config.toml
model = "image classifier"
dataset = "microscope photos of single blood and bone marrow cells"
train_examples = 194171
image_size = 64
crop_scale_min = 0.7
horizontal_flip = true
translate = 0.12
rotation_deg = 10
targets = ["cell type", "smear"]
num_classes = [17, 2]
arch = "coatnet"
norm = "rmsnorm"
norm_position = "sandwich"
hidden_act = "gelu"
mlp_ratio = 3
head_dim = 16
fused_qkv = false
qk_norm = true
parallel_block = false
inner_norm = true
moe = "top_k"
num_experts = 4
moe_every = 2
expert_mlp_ratio = 1
experts_per_token = 1
shared_expert = true
patch_size = [4, 4]
conv_stem = false
depths = [4, 4, 4]
widths = [96, 192, 384]
mixing = "cutmix"
loss = "cross_entropy"
residual_init = "none"
optimizer = "ademamix"
learning_rate = 0.0005
beta1 = 0.85
beta2 = 0.999
eps = 1e-06
beta3 = 0.999
alpha = 4
max_steps = 8900
batch_size = 128
epochs = 5.9
lr_schedule = "step"
warmup_steps = 1780
weight_decay = 0.3
Rows from block 4, named by matrix and row number. Each number is 50 + 10 x the weight over its row's rms, rounded and kept within 0 to 99. All counts start at 0. After the name is the row's rms in percent of the matrix's.
# convs0: expand pointwise conv (model.blocks.4.convs.0.weight, 768x192x1x1), inputs 64-127
convs0.1 104:58 35 58 41 52 54 35 52 62 52 49 47 54 51 44 50 47 33 52 62 40 63 40 53 47 51 41 58 42 49 76 51 66 51 44 50 44 54 60 50 52 36 37 51 56 40 51 56 52 37 45 48 55 72 37 66 54 56 41 60 35 51 47 50
convs0.2 100:63 40 43 57 56 36 69 53 48 52 48 65 51 54 57 54 74 48 47 43 52 52 44 53 57 52 58 55 42 43 48 49 40 56 44 53 61 62 46 76 54 39 39 47 46 50 54 53 35 46 56 39 67 57 75 50 44 34 43 56 38 60 48 52
convs0.3 102:46 43 48 48 35 50 54 35 62 50 59 45 46 41 54 68 31 65 55 56 50 49 48 39 50 43 38 67 50 57 25 41 50 28 43 42 34 60 54 32 56 60 52 44 38 50 40 61 52 48 44 51 61 49 39 40 56 59 41 33 46 33 61 39
convs0.4 097:40 48 41 61 62 35 69 54 48 31 56 63 35 59 60 65 52 53 61 66 51 47 52 45 62 60 41 48 45 33 39 50 47 48 44 45 47 45 53 38 49 34 52 58 50 48 56 54 43 48 52 52 59 62 60 45 50 39 57 60 55 70 48 48
convs0.5 091:44 44 50 66 35 55 38 32 68 43 51 53 60 58 56 46 58 65 61 58 53 61 61 70 43 45 40 46 52 36 41 55 45 31 45 44 55 45 16 62 49 46 51 53 33 48 29 64 58 40 52 56 59 57 43 40 57 63 57 42 49 52 46 55
convs0.6 094:48 39 49 61 45 64 59 47 38 44 38 54 52 56 60 48 74 62 36 55 56 55 45 59 42 58 40 48 67 60 68 50 60 48 45 52 50 42 51 56 38 72 56 56 42 48 49 61 54 46 54 64 45 48 43 56 43 56 53 52 46 34 66 44
convs0.7 111:78 45 66 52 55 55 53 54 61 59 50 34 55 60 63 47 44 53 46 43 52 42 41 44 37 44 46 38 43 56 43 37 59 49 42 62 35 47 72 53 45 62 45 37 51 57 53 48 52 54 38 53 59 44 64 47 54 35 36 57 68 49 40 54
convs0.8 097:49 41 52 48 57 53 63 57 24 38 60 47 46 45 63 79 52 47 51 49 55 44 48 47 58 45 48 40 53 66 42 43 41 69 53 47 64 38 55 42 55 54 48 50 51 60 53 55 66 52 52 40 41 53 53 55 60 42 61 56 51 48 46 58
convs0.9 093:43 61 59 55 54 39 41 53 65 33 45 57 44 46 38 34 65 54 57 59 39 47 61 56 43 53 53 39 64 40 54 44 27 30 44 43 62 49 50 51 33 48 65 69 56 39 46 58 38 55 67 41 58 44 49 40 48 42 48 39 51 63 54 50
convs0.10 107:53 37 58 59 49 56 42 60 40 57 63 38 56 52 44 50 32 55 43 48 59 37 46 40 34 47 48 54 54 38 44 43 49 52 48 48 34 45 39 43 45 59 46 38 35 40 36 56 71 61 37 57 36 32 45 51 46 65 52 56 62 36 55 42
convs0.11 098:47 43 37 49 51 30 63 52 59 42 61 25 45 39 36 65 58 58 41 47 47 46 52 36 64 55 36 38 58 57 52 50 67 47 70 44 71 52 52 45 55 54 63 47 74 69 49 39 61 48 61 62 33 36 38 59 59 49 36 40 53 50 53 45
convs0.12 096:42 53 35 55 58 39 64 45 42 60 70 46 45 56 68 62 57 31 50 51 56 58 49 34 43 51 50 52 59 54 31 34 49 42 55 48 42 37 44 45 56 62 50 43 60 49 61 50 39 65 61 47 25 50 64 53 47 50 41 39 57 42 62 56
convs0.13 085:70 48 45 43 47 68 40 45 39 49 38 57 41 47 40 37 49 57 41 47 50 44 39 41 46 36 51 53 46 52 58 28 47 54 45 60 24 58 53 53 58 75 49 53 48 51 53 41 48 54 47 39 69 55 45 67 56 46 39 48 27 46 38 58
convs0.14 111:36 40 37 45 50 37 57 54 58 50 56 67 48 52 67 51 65 46 61 52 57 51 60 44 63 57 55 49 52 46 47 59 53 36 44 56 49 52 37 65 58 53 70 45 41 45 75 66 28 55 70 34 59 43 53 56 50 42 51 39 45 40 62 59
convs0.15 105:40 53 65 54 67 55 53 64 44 49 63 36 61 61 60 67 54 37 57 43 46 35 62 47 56 50 47 54 52 41 49 48 44 50 39 41 44 43 37 38 41 42 47 67 47 52 46 57 54 52 54 53 47 44 47 53 55 64 69 48 56 49 58 41
convs0.16 102:68 56 29 55 37 51 38 48 56 56 57 54 30 29 47 53 47 63 49 36 62 47 49 30 35 42 64 41 34 66 51 31 71 54 51 69 49 52 44 49 53 72 37 42 45 60 56 45 45 45 30 59 41 44 53 53 52 53 50 49 36 48 41 33
convs0.17 120:38 52 60 67 69 47 52 41 59 33 53 47 51 57 29 40 65 63 70 46 42 48 53 53 60 37 57 43 57 48 44 62 41 31 55 42 57 40 55 51 50 40 53 71 52 38 41 51 49 52 65 65 47 54 51 49 47 51 73 35 58 55 59 46
convs0.18 107:38 34 44 41 59 32 62 49 43 48 47 43 52 50 52 60 54 37 51 46 20 53 33 48 60 56 42 51 51 42 62 41 40 50 53 33 54 34 64 62 62 39 60 43 51 58 44 51 43 51 66 51 48 68 91 56 47 27 36 53 56 45 51 59
convs0.19 102:44 52 48 32 53 53 47 37 58 60 65 31 53 43 51 41 30 57 56 51 45 60 30 57 57 41 49 35 42 53 36 33 41 43 34 55 46 47 58 54 61 33 38 60 47 64 49 63 38 42 57 58 60 44 68 52 49 40 59 44 57 33 37 42
convs0.20 107:44 46 63 50 44 56 55 71 52 49 49 50 47 54 51 61 44 45 43 55 55 37 59 43 77 44 48 42 51 51 41 60 47 46 46 49 42 42 46 44 45 46 47 40 53 44 49 65 56 33 49 50 51 42 49 56 72 55 51 43 48 41 39 55
convs0.21 114:49 58 40 43 48 42 60 50 58 61 59 43 52 44 38 29 33 32 53 42 37 57 34 37 53 50 69 52 44 45 64 34 42 38 60 58 31 48 68 42 54 46 58 59 65 46 51 39 46 68 58 49 46 50 40 55 41 53 49 56 58 54 57 39
convs0.22 085:49 38 70 58 51 62 47 44 49 50 51 36 48 64 53 51 51 54 52 50 45 44 41 42 50 44 36 56 59 41 50 48 43 44 32 43 52 32 43 42 47 42 46 46 43 38 33 53 60 50 53 50 44 50 56 43 42 62 55 48 58 25 61 58
convs0.23 103:45 36 48 54 45 43 51 61 54 49 36 51 66 60 37 29 57 55 38 29 43 48 33 48 30 42 49 40 57 59 45 30 60 41 40 58 38 55 47 50 36 63 52 42 31 49 62 51 39 50 55 44 40 27 56 36 53 55 60 42 31 55 56 35
convs0.24 091:51 51 43 38 60 54 38 40 42 41 56 41 34 47 52 70 36 45 44 57 67 34 51 45 56 40 42 63 42 39 44 46 65 62 65 29 73 32 61 43 51 53 47 69 47 58 49 48 38 48 29 43 53 55 52 45 67 40 52 63 52 43 47 52
convs0.25 109:63 44 42 53 48 54 45 46 50 42 58 18 47 54 54 65 59 42 35 49 39 68 33 53 47 48 43 41 63 58 50 40 68 53 66 32 57 39 50 63 39 56 72 60 61 47 44 51 54 42 44 74 47 53 46 55 57 48 53 49 56 34 43 53
convs0.26 104:49 46 65 56 36 61 41 44 61 68 67 40 59 60 38 53 35 48 41 44 51 51 25 55 67 39 41 50 41 50 45 55 54 48 43 39 41 40 43 56 49 34 53 58 48 49 47 66 53 40 46 48 55 51 58 69 66 41 42 39 60 48 37 52
convs0.27 101:42 51 51 53 57 36 52 66 52 32 41 64 58 62 49 44 62 39 50 58 59 45 66 54 65 69 49 34 72 51 52 72 43 57 49 29 50 41 56 58 52 37 37 35 56 34 46 45 55 46 58 47 58 56 58 35 37 43 50 43 51 45 45 53
convs0.28 116:62 38 73 59 50 52 46 47 48 51 47 20 63 53 58 60 56 42 47 38 40 41 32 57 38 35 36 45 58 47 58 36 66 54 44 50 43 54 57 47 38 49 39 49 56 52 36 56 60 43 37 62 53 48 49 74 60 37 49 61 56 52 47 47
convs0.29 107:36 42 53 46 44 43 52 47 73 44 45 53 44 55 32 53 54 66 79 59 44 40 53 47 63 40 34 40 52 41 43 62 53 35 43 40 50 53 44 37 54 36 50 58 36 59 33 69 43 56 50 52 50 48 48 49 72 54 58 45 34 51 60 54
convs0.30 119:57 40 57 51 47 56 52 40 51 48 43 48 43 53 41 70 43 50 43 31 40 50 26 47 60 51 39 40 43 61 41 44 69 56 52 43 59 51 45 54 46 43 58 51 44 58 55 68 63 34 40 60 57 41 50 60 82 52 49 49 37 51 53 55
convs0.31 111:51 43 54 52 63 54 57 63 74 67 53 41 52 50 32 22 27 41 47 59 49 34 40 49 56 56 51 55 40 48 71 44 51 53 57 61 43 60 54 42 41 54 49 32 48 47 55 53 44 52 43 52 52 48 41 61 49 50 31 61 48 55 59 39
convs0.32 101:51 48 26 37 60 44 67 60 52 32 48 46 41 56 67 74 50 42 51 52 43 55 42 43 56 47 48 64 44 32 33 24 69 50 61 42 46 44 53 44 45 66 73 61 51 64 52 60 35 55 46 34 59 53 65 53 46 38 50 60 54 50 47 42
convs0.33 100:67 53 51 47 49 62 56 46 67 55 41 45 53 56 56 36 29 46 26 47 58 41 40 52 24 45 40 52 48 60 52 33 67 46 37 61 39 58 52 44 41 63 41 34 41 55 43 49 58 53 34 37 44 39 42 44 50 45 47 57 40 45 44 38
convs0.34 104:45 49 51 39 64 52 50 62 39 41 37 65 51 50 53 37 77 49 56 56 50 39 48 61 51 47 56 45 52 35 56 54 34 70 52 43 60 57 49 54 45 40 67 47 45 52 67 59 49 56 47 35 54 65 48 51 42 48 53 47 47 53 57 61
convs0.35 087:46 50 45 48 60 65 58 58 29 44 50 57 59 56 54 41 45 45 49 56 35 52 42 41 49 47 54 51 59 37 51 26 22 43 41 58 36 57 52 52 59 44 69 56 46 42 43 48 47 57 54 46 48 40 67 61 42 44 43 54 45 41 60 55
convs0.36 105:40 54 38 51 47 37 52 53 51 55 55 45 46 38 39 45 52 36 56 50 27 53 39 47 51 52 55 55 39 39 46 35 33 40 64 48 67 46 56 51 51 40 74 60 50 56 59 42 39 59 61 46 49 54 52 49 48 64 38 65 51 75 69 60
convs0.37 110:46 51 48 37 54 63 63 48 49 51 51 61 56 58 52 68 50 53 55 46 44 58 53 32 70 59 45 50 34 40 59 41 62 42 57 45 51 53 52 64 40 54 57 57 55 49 21 46 55 26 53 50 58 58 62 72 45 66 46 56 35 31 50 62
convs0.38 088:40 48 69 61 43 47 54 45 45 40 49 39 53 63 40 45 53 53 46 49 62 55 59 58 53 45 48 54 61 30 48 67 30 51 33 35 60 53 46 45 45 50 41 51 53 43 31 57 80 52 43 51 50 46 38 42 43 60 46 49 65 56 56 55
convs0.39 104:62 49 57 55 67 55 42 56 32 50 49 46 51 52 44 46 34 67 40 56 51 33 26 60 43 40 41 46 48 45 52 23 44 43 48 61 23 54 59 51 66 43 49 62 51 56 55 35 48 64 43 31 52 40 61 68 70 40 44 66 53 53 54 52
convs0.40 104:49 43 49 65 51 47 73 64 39 39 53 39 68 55 52 74 50 43 60 57 37 46 53 49 40 59 40 33 64 61 48 51 47 59 42 49 56 38 55 43 42 41 50 54 43 49 25 45 52 44 66 61 52 47 52 50 53 42 65 53 62 42 53 36
convs0.41 113:61 43 36 58 63 53 53 56 60 57 54 29 68 50 56 49 40 48 39 56 65 53 50 62 50 56 49 53 52 61 38 53 54 71 47 51 39 61 39 51 61 45 26 35 54 41 53 62 48 29 34 49 39 54 58 42 51 60 39 39 55 45 36 25
convs0.42 099:74 51 46 63 51 29 53 52 61 64 49 29 66 58 38 36 61 64 48 42 37 55 43 55 47 42 57 46 54 58 66 51 51 47 47 52 39 42 54 47 54 37 34 40 63 47 42 30 48 57 72 55 38 46 65 52 52 49 58 42 58 50 54 42
convs0.43 103:47 55 61 51 46 55 68 63 43 47 55 34 58 56 46 51 64 36 41 29 46 36 52 53 49 60 43 41 60 51 66 50 41 63 56 52 49 51 48 50 40 53 47 69 63 51 56 55 49 35 62 62 42 47 59 46 50 59 63 45 52 53 57 50
convs0.44 105:47 48 56 47 53 58 61 41 57 43 67 53 53 42 41 47 36 40 68 50 46 60 40 57 38 61 46 53 39 52 28 51 53 54 48 56 48 56 45 55 53 49 51 68 39 39 59 71 39 40 57 47 61 50 48 40 52 50 66 56 46 59 54 48
convs0.45 100:58 46 70 56 47 50 57 27 50 58 74 34 51 47 42 73 45 43 47 45 50 49 37 47 51 52 34 40 43 70 50 50 53 59 58 38 76 35 64 51 50 41 41 49 52 55 48 72 59 37 39 59 40 47 51 58 57 47 43 62 45 52 42 46
convs0.46 099:55 48 57 44 43 75 53 30 60 58 39 44 63 50 42 32 48 57 49 43 63 56 54 44 49 32 53 63 35 32 55 42 57 41 37 55 44 54 50 53 46 65 54 62 52 45 34 47 55 53 43 45 72 47 40 58 55 49 49 50 33 42 57 45
convs0.47 091:58 58 47 53 58 42 50 56 64 64 39 36 41 48 43 38 36 63 41 66 65 35 69 41 50 51 47 68 45 38 36 61 58 46 44 59 53 59 40 37 40 59 52 41 51 66 51 39 46 63 27 52 46 42 38 48 49 68 29 67 33 50 58 43
convs0.48 096:29 47 55 57 47 50 49 61 37 39 51 59 47 47 54 66 61 58 57 47 58 41 43 61 48 59 44 41 53 51 38 48 56 61 50 43 64 36 39 56 64 45 62 67 30 55 57 54 45 46 39 44 52 43 68 37 55 49 62 46 44 55 42 38
convs0.49 110:49 39 49 64 27 44 56 59 63 40 34 53 46 42 38 63 69 53 56 42 40 55 47 34 35 48 55 43 49 62 57 44 80 33 42 43 46 50 33 42 41 55 53 43 46 56 52 53 50 52 56 60 53 34 36 57 70 49 49 39 42 55 77 50
convs0.50 093:56 59 53 43 21 60 50 48 44 48 38 60 52 44 63 44 50 57 42 40 52 49 65 54 36 45 48 39 39 69 48 56 67 74 64 55 58 57 36 49 55 65 53 40 60 56 43 46 53 46 39 60 51 35 31 57 46 52 67 36 40 52 55 48
convs0.51 101:46 48 47 47 44 37 53 50 68 43 54 69 38 40 33 44 58 61 71 61 50 53 64 47 54 47 55 55 37 36 61 48 39 35 47 59 46 60 54 39 44 42 55 45 49 41 28 42 57 61 73 53 63 56 50 55 37 58 59 52 34 58 64 50
convs0.52 105:68 50 56 55 61 41 22 58 51 59 49 28 60 58 48 41 55 48 40 58 49 56 38 83 41 25 39 47 64 40 38 51 42 44 59 46 59 54 40 49 55 34 52 57 53 39 46 61 60 62 34 61 40 53 45 53 46 59 40 44 50 42 48 56
convs0.53 112:45 57 47 27 44 50 55 48 57 46 57 47 51 59 71 57 43 41 68 44 68 65 57 48 56 64 50 48 54 50 36 63 48 51 56 43 65 48 38 50 37 55 50 43 47 52 53 56 46 62 57 43 50 46 50 29 09 72 62 59 60 41 66 56
convs0.54 101:36 52 59 27 58 42 49 49 42 51 46 60 30 50 52 49 35 62 56 46 50 41 46 45 68 33 57 58 35 37 33 45 38 44 52 47 45 47 53 42 56 38 61 58 49 48 45 54 59 62 47 42 40 46 49 44 52 59 60 66 39 46 48 45
convs0.55 084:57 62 33 18 56 40 54 35 50 45 46 61 35 45 72 57 51 55 64 64 66 67 68 61 56 49 61 54 25 57 55 50 57 55 54 61 53 50 48 56 65 40 37 52 53 47 57 49 25 58 52 32 64 62 49 49 33 37 58 48 44 48 43 41
convs0.56 094:46 39 47 56 38 41 44 54 73 56 52 41 56 44 41 57 57 59 46 36 52 58 47 52 30 43 44 42 60 66 36 43 66 26 46 43 51 50 44 62 37 70 50 55 47 46 55 60 38 41 48 60 48 46 53 38 56 64 51 26 54 55 53 38
convs0.57 091:54 40 40 38 46 65 43 35 48 60 40 72 37 47 57 39 60 48 52 52 68 53 48 44 68 39 48 61 32 52 57 52 55 55 38 55 52 47 49 54 56 49 46 45 37 52 64 48 32 35 46 42 75 61 62 57 47 54 59 41 35 41 40 43
convs0.58 090:36 40 63 53 56 52 52 45 51 38 58 58 35 66 61 60 57 53 65 64 49 54 43 52 58 64 52 53 60 38 42 55 33 48 39 49 65 47 34 57 49 37 65 60 25 42 39 63 59 44 57 51 55 64 49 58 44 62 56 73 69 39 44 54
convs0.59 105:36 45 44 61 51 51 71 50 43 36 60 47 56 51 48 59 62 47 54 50 27 63 48 56 57 51 49 36 72 60 49 53 44 61 40 45 61 46 48 53 53 38 55 65 38 54 48 56 42 39 52 58 49 61 67 50 56 45 59 27 53 47 42 47
convs0.60 099:39 45 53 55 47 56 60 35 41 54 63 46 57 55 57 49 50 43 43 53 48 46 47 30 56 50 47 53 34 50 50 44 35 38 46 62 50 59 50 37 62 31 51 59 59 41 56 52 42 41 44 48 41 54 47 56 47 60 58 57 41 56 47 41
convs0.61 104:52 58 49 59 58 61 63 41 40 45 64 34 61 68 54 64 56 52 53 37 43 47 52 65 41 47 30 47 63 53 26 50 42 49 51 39 52 45 40 57 31 50 62 59 49 47 48 64 57 45 52 60 44 44 71 47 52 60 48 44 77 34 51 57
convs0.62 104:50 27 56 58 44 36 50 51 60 46 46 42 64 48 46 56 58 36 59 44 39 62 36 48 39 58 29 39 65 45 62 42 64 38 43 39 51 53 56 48 46 51 58 40 49 45 31 55 60 60 57 57 39 31 47 61 54 45 51 54 57 54 69 44
convs0.63 086:50 47 49 46 46 53 52 42 59 58 48 39 61 42 42 42 36 48 61 59 55 44 50 32 45 56 37 47 43 68 60 55 55 50 47 57 39 46 40 39 52 47 36 43 56 48 45 50 59 43 37 66 54 53 29 57 44 51 36 42 38 62 57 16
convs0.64 084:52 66 47 30 38 64 66 36 48 40 55 49 48 47 54 68 37 37 69 34 40 64 52 44 61 55 45 34 38 63 50 37 68 52 57 52 58 54 37 58 47 50 60 54 61 60 44 58 52 30 45 74 54 62 41 63 58 58 51 34 33 44 52 51
convs0.65 088:54 64 44 65 59 35 32 58 36 47 51 54 51 51 42 43 56 42 34 57 33 28 78 42 51 62 58 58 61 51 43 52 25 38 57 52 44 41 51 44 66 32 44 49 39 30 46 44 51 55 62 49 42 61 54 55 39 53 41 56 56 65 51 54
convs0.66 101:51 63 34 69 43 58 62 40 49 55 58 28 46 61 45 61 52 54 29 35 48 53 34 54 30 37 25 55 51 49 49 45 61 45 60 46 57 44 48 39 36 60 56 61 51 61 43 48 52 44 48 62 50 38 42 54 57 52 48 51 57 48 57 45
convs0.67 101:52 38 66 41 45 57 61 50 52 60 57 35 59 53 47 63 45 46 61 48 37 59 29 55 47 59 42 47 57 65 55 52 58 62 47 43 61 41 53 62 40 42 50 59 54 54 41 58 52 27 51 56 43 53 60 62 47 37 47 52 53 53 42 46
convs0.68 094:56 39 47 52 36 41 57 49 71 52 47 44 56 44 51 61 55 57 53 48 51 51 57 33 36 45 48 36 42 71 49 48 64 38 53 65 63 57 41 56 57 48 40 33 47 76 57 54 45 42 47 47 54 51 45 42 54 41 29 42 39 62 51 38
convs0.69 101:35 46 48 57 51 51 50 42 48 36 56 61 52 42 64 54 48 51 54 64 42 42 46 52 56 63 54 57 57 44 57 38 28 43 45 49 32 62 66 45 55 48 49 57 46 54 50 52 44 52 57 36 47 47 62 39 48 48 30 57 64 50 42 52
convs0.70 093:60 60 42 29 51 50 55 53 57 61 45 60 51 49 37 40 46 45 42 54 53 60 56 53 34 62 55 45 42 60 61 53 51 67 49 62 30 39 45 61 48 48 53 29 48 38 48 46 40 59 58 44 61 52 49 65 46 41 60 41 51 42 57 52
convs0.71 081:68 59 54 41 45 62 48 40 30 58 45 51 50 51 53 52 55 43 43 53 40 58 40 44 52 53 54 52 50 49 58 38 44 63 70 59 61 47 54 56 49 46 61 71 55 63 50 32 51 38 48 61 59 44 47 59 60 23 49 72 63 51 52 70
convs0.72 104:41 47 59 58 56 51 49 41 63 42 71 47 50 61 53 46 35 57 69 55 46 50 68 51 52 57 57 60 49 41 33 61 32 46 47 49 68 62 36 42 58 44 48 51 36 37 49 54 54 46 60 52 50 62 53 48 28 59 56 56 48 56 48 43
convs0.73 102:68 48 54 62 71 35 47 64 50 64 49 28 65 53 47 58 62 39 51 52 48 50 48 55 36 42 57 40 64 59 43 27 56 51 43 44 39 39 48 61 41 60 42 52 55 55 71 58 44 52 61 48 41 39 56 51 64 42 67 48 68 53 45 50
convs0.74 101:58 56 54 45 51 53 56 43 57 74 59 53 53 52 44 34 51 38 54 42 48 73 42 51 47 52 71 55 36 57 63 51 44 49 48 64 45 61 57 43 45 60 42 38 63 48 47 41 47 58 43 50 54 58 50 50 36 62 47 41 46 60 52 46
convs0.75 086:60 46 50 52 57 49 37 41 53 61 42 41 30 37 36 45 45 63 52 59 41 52 57 40 48 44 54 48 45 48 51 44 52 25 38 56 54 46 25 33 55 46 42 51 34 60 44 55 46 62 39 52 57 54 23 67 73 55 51 63 37 52 37 54
convs0.76 098:64 34 60 42 48 72 52 56 50 36 41 56 54 52 45 40 48 61 61 63 38 21 59 43 42 53 50 43 41 45 61 55 52 67 50 51 62 54 51 50 49 35 34 48 44 69 43 40 49 28 41 53 49 53 52 47 62 37 51 63 40 58 39 62
convs0.77 097:67 66 61 73 50 44 49 44 48 49 55 34 46 54 40 39 43 56 32 44 52 51 51 53 42 38 48 41 69 55 52 56 43 51 53 54 42 44 44 24 52 54 37 49 64 58 43 44 58 60 40 58 33 37 33 54 46 45 39 48 69 44 51 39
convs0.78 106:66 47 43 56 61 53 31 56 58 39 38 47 37 42 48 53 50 56 48 57 51 37 40 39 50 52 45 70 40 37 49 37 52 37 42 50 31 42 39 45 63 41 58 54 31 50 51 49 48 54 39 40 71 45 49 66 65 45 64 70 59 37 48 55
convs0.79 104:55 56 54 63 51 40 35 60 37 41 38 41 52 40 63 54 66 52 50 50 56 50 51 63 31 45 50 52 65 46 44 35 48 36 37 50 49 59 47 58 36 66 60 54 32 58 51 60 47 64 45 47 45 41 55 51 53 29 46 43 51 52 54 55
convs0.80 092:41 57 56 71 57 46 58 26 50 48 50 54 63 62 53 58 61 61 54 48 31 63 43 50 55 54 60 49 42 41 62 41 35 23 33 52 44 49 53 61 59 44 56 60 52 47 42 44 51 60 75 44 53 58 62 47 40 44 37 48 45 51 54 62
convs0.81 114:58 42 65 45 43 70 64 21 48 55 43 30 61 53 46 49 42 44 52 44 34 54 30 38 54 45 41 40 47 65 57 53 52 66 54 41 64 44 53 48 42 44 52 63 61 59 38 61 72 42 46 62 61 57 46 63 67 46 46 58 35 54 44 44
convs0.82 101:66 58 34 51 37 52 48 62 41 59 38 61 56 43 48 45 53 52 42 40 43 49 57 45 51 41 58 47 49 52 58 34 46 46 52 68 32 58 44 53 45 54 45 41 59 52 47 40 55 59 47 46 38 37 43 45 53 59 30 41 43 45 66 49
convs0.83 107:50 53 48 51 54 43 48 67 51 50 61 52 67 63 60 43 48 44 63 56 55 51 64 46 61 49 60 32 64 57 48 57 45 48 55 45 46 44 47 51 60 55 29 25 59 44 54 44 49 57 66 58 29 57 59 38 48 51 43 28 55 35 65 65
convs0.84 099:43 32 61 43 49 54 49 36 39 30 61 59 54 57 48 60 56 49 56 59 78 44 59 53 56 39 48 48 61 56 51 71 48 52 51 39 82 49 54 60 50 49 58 44 58 46 45 60 55 44 42 60 51 58 44 29 44 45 54 49 56 44 43 61
convs0.85 102:61 44 56 62 38 57 63 39 51 54 37 48 46 52 55 66 28 47 44 43 50 43 28 43 37 66 49 57 36 51 56 45 58 68 58 46 50 49 64 52 55 64 37 45 42 53 45 47 49 51 49 39 54 50 55 59 60 43 29 60 55 63 39 42
convs0.86 104:59 62 41 58 70 46 53 40 36 41 53 70 35 52 44 67 51 45 42 60 35 43 50 32 39 58 59 60 36 40 52 27 48 44 61 58 43 32 64 57 52 52 72 66 31 43 49 28 47 49 54 41 57 53 61 38 49 35 60 73 44 56 41 75
convs0.87 095:56 55 41 42 52 36 49 53 44 55 29 66 50 40 57 38 54 54 52 59 59 49 68 50 40 35 68 53 39 45 39 35 40 30 37 67 28 55 52 58 56 59 53 53 43 41 65 27 33 53 66 36 67 47 53 50 49 48 42 55 38 57 51 54
convs0.88 108:55 71 24 42 62 45 52 61 53 41 65 45 41 47 42 35 46 66 45 50 39 50 51 51 49 51 45 57 50 43 42 54 63 47 73 62 45 63 58 36 59 58 60 62 57 51 50 33 42 59 36 68 56 51 46 44 45 65 71 54 51 39 45 44
convs0.89 103:60 41 64 51 64 37 60 58 69 47 58 47 59 65 39 47 42 39 57 73 53 40 40 67 63 72 33 44 54 43 62 67 48 63 59 41 49 50 41 56 44 34 45 59 51 48 49 57 52 59 42 47 54 50 53 51 57 41 41 62 55 56 42 52
convs0.90 111:40 44 48 31 50 56 59 38 45 52 52 43 62 53 67 34 48 59 50 57 49 54 36 49 56 33 45 43 42 54 50 35 42 46 54 58 53 47 66 43 65 53 53 52 62 58 31 41 52 52 52 57 40 54 62 53 48 45 38 42 33 43 43 31
convs0.91 092:54 48 36 45 49 49 49 35 47 63 47 43 37 40 45 50 35 43 41 44 45 50 36 50 53 39 53 75 32 36 42 42 42 45 45 58 36 54 58 39 52 58 51 38 42 51 60 45 45 59 43 19 65 61 40 74 49 56 45 66 52 54 56 32
convs0.92 103:37 50 43 64 50 53 65 39 65 54 53 56 43 49 33 51 50 53 50 44 43 53 29 44 47 64 61 59 57 52 80 52 54 53 61 52 56 56 62 46 62 54 42 42 60 51 42 35 58 58 44 53 39 52 48 53 34 43 38 61 68 57 38 21
convs0.93 103:47 49 43 64 47 53 48 51 51 51 37 70 40 39 38 44 55 67 44 43 35 47 64 41 45 56 52 45 48 41 60 57 49 42 69 43 71 55 59 43 51 50 56 50 52 62 36 42 50 42 56 67 52 64 29 49 49 40 52 48 26 70 40 48
convs0.94 112:46 68 57 68 61 41 41 50 28 48 51 48 55 60 49 68 52 54 41 66 53 43 47 50 62 59 47 56 58 38 44 57 20 47 67 51 38 39 64 50 55 52 57 72 49 49 49 45 63 68 49 46 45 41 54 56 53 52 46 61 62 59 49 66
convs0.95 096:48 53 64 52 50 50 58 50 59 48 62 54 54 53 59 59 67 35 71 45 52 44 69 53 55 57 49 34 64 56 56 45 43 43 42 52 50 39 43 53 51 42 44 72 52 44 58 62 57 45 73 61 34 42 52 40 49 46 49 52 56 59 47 60
convs0.96 092:30 44 39 49 55 35 61 48 70 57 42 68 52 45 44 54 54 55 65 55 39 41 44 38 56 50 48 45 48 34 56 36 53 33 48 44 25 34 54 44 53 48 53 51 28 60 53 53 39 64 54 46 45 42 57 55 53 54 56 55 44 54 64 60
convs0.97 105:54 35 54 52 56 66 51 40 39 58 58 43 67 70 81 34 41 43 50 60 73 48 48 61 57 54 35 54 50 44 50 55 41 51 48 46 47 58 44 59 60 43 29 28 44 33 59 56 55 47 40 37 59 61 51 54 38 42 44 54 53 35 39 47
convs0.98 099:67 48 47 69 62 44 46 51 56 62 64 47 52 53 42 56 48 50 29 69 45 46 26 58 46 57 44 67 61 48 53 42 45 53 60 44 26 50 65 42 64 46 36 54 42 46 53 47 47 60 41 46 54 50 50 59 49 36 43 69 63 63 39 50
convs0.99 103:36 48 54 60 66 56 51 60 56 38 57 46 43 36 51 49 45 40 56 42 43 51 57 47 52 56 59 36 62 65 35 55 46 52 39 51 52 48 56 36 65 46 28 55 46 58 64 50 29 44 49 57 57 53 53 35 57 45 62 54 46 60 39 50
convs0.100 091:42 44 44 52 46 49 46 36 67 42 53 52 50 42 42 52 69 45 55 45 67 64 54 56 57 50 53 38 53 53 49 76 49 68 53 46 80 43 35 64 50 45 61 52 62 56 49 60 56 40 51 63 52 65 45 40 57 44 49 22 51 58 47 43
convs0.101 091:66 57 55 56 57 40 50 66 51 45 43 34 69 77 53 44 50 50 34 48 60 33 48 58 38 34 48 55 59 44 50 47 43 68 53 43 46 48 44 63 28 53 59 40 46 52 55 59 57 46 50 38 44 30 51 38 59 42 52 62 60 39 55 46
convs0.102 105:56 40 44 57 47 55 57 69 58 48 38 43 68 48 51 50 52 47 61 40 44 46 52 48 42 58 44 29 51 60 59 31 71 57 39 59 33 48 39 45 37 58 47 48 45 60 45 41 45 37 54 66 46 31 48 58 67 49 64 37 50 50 50 49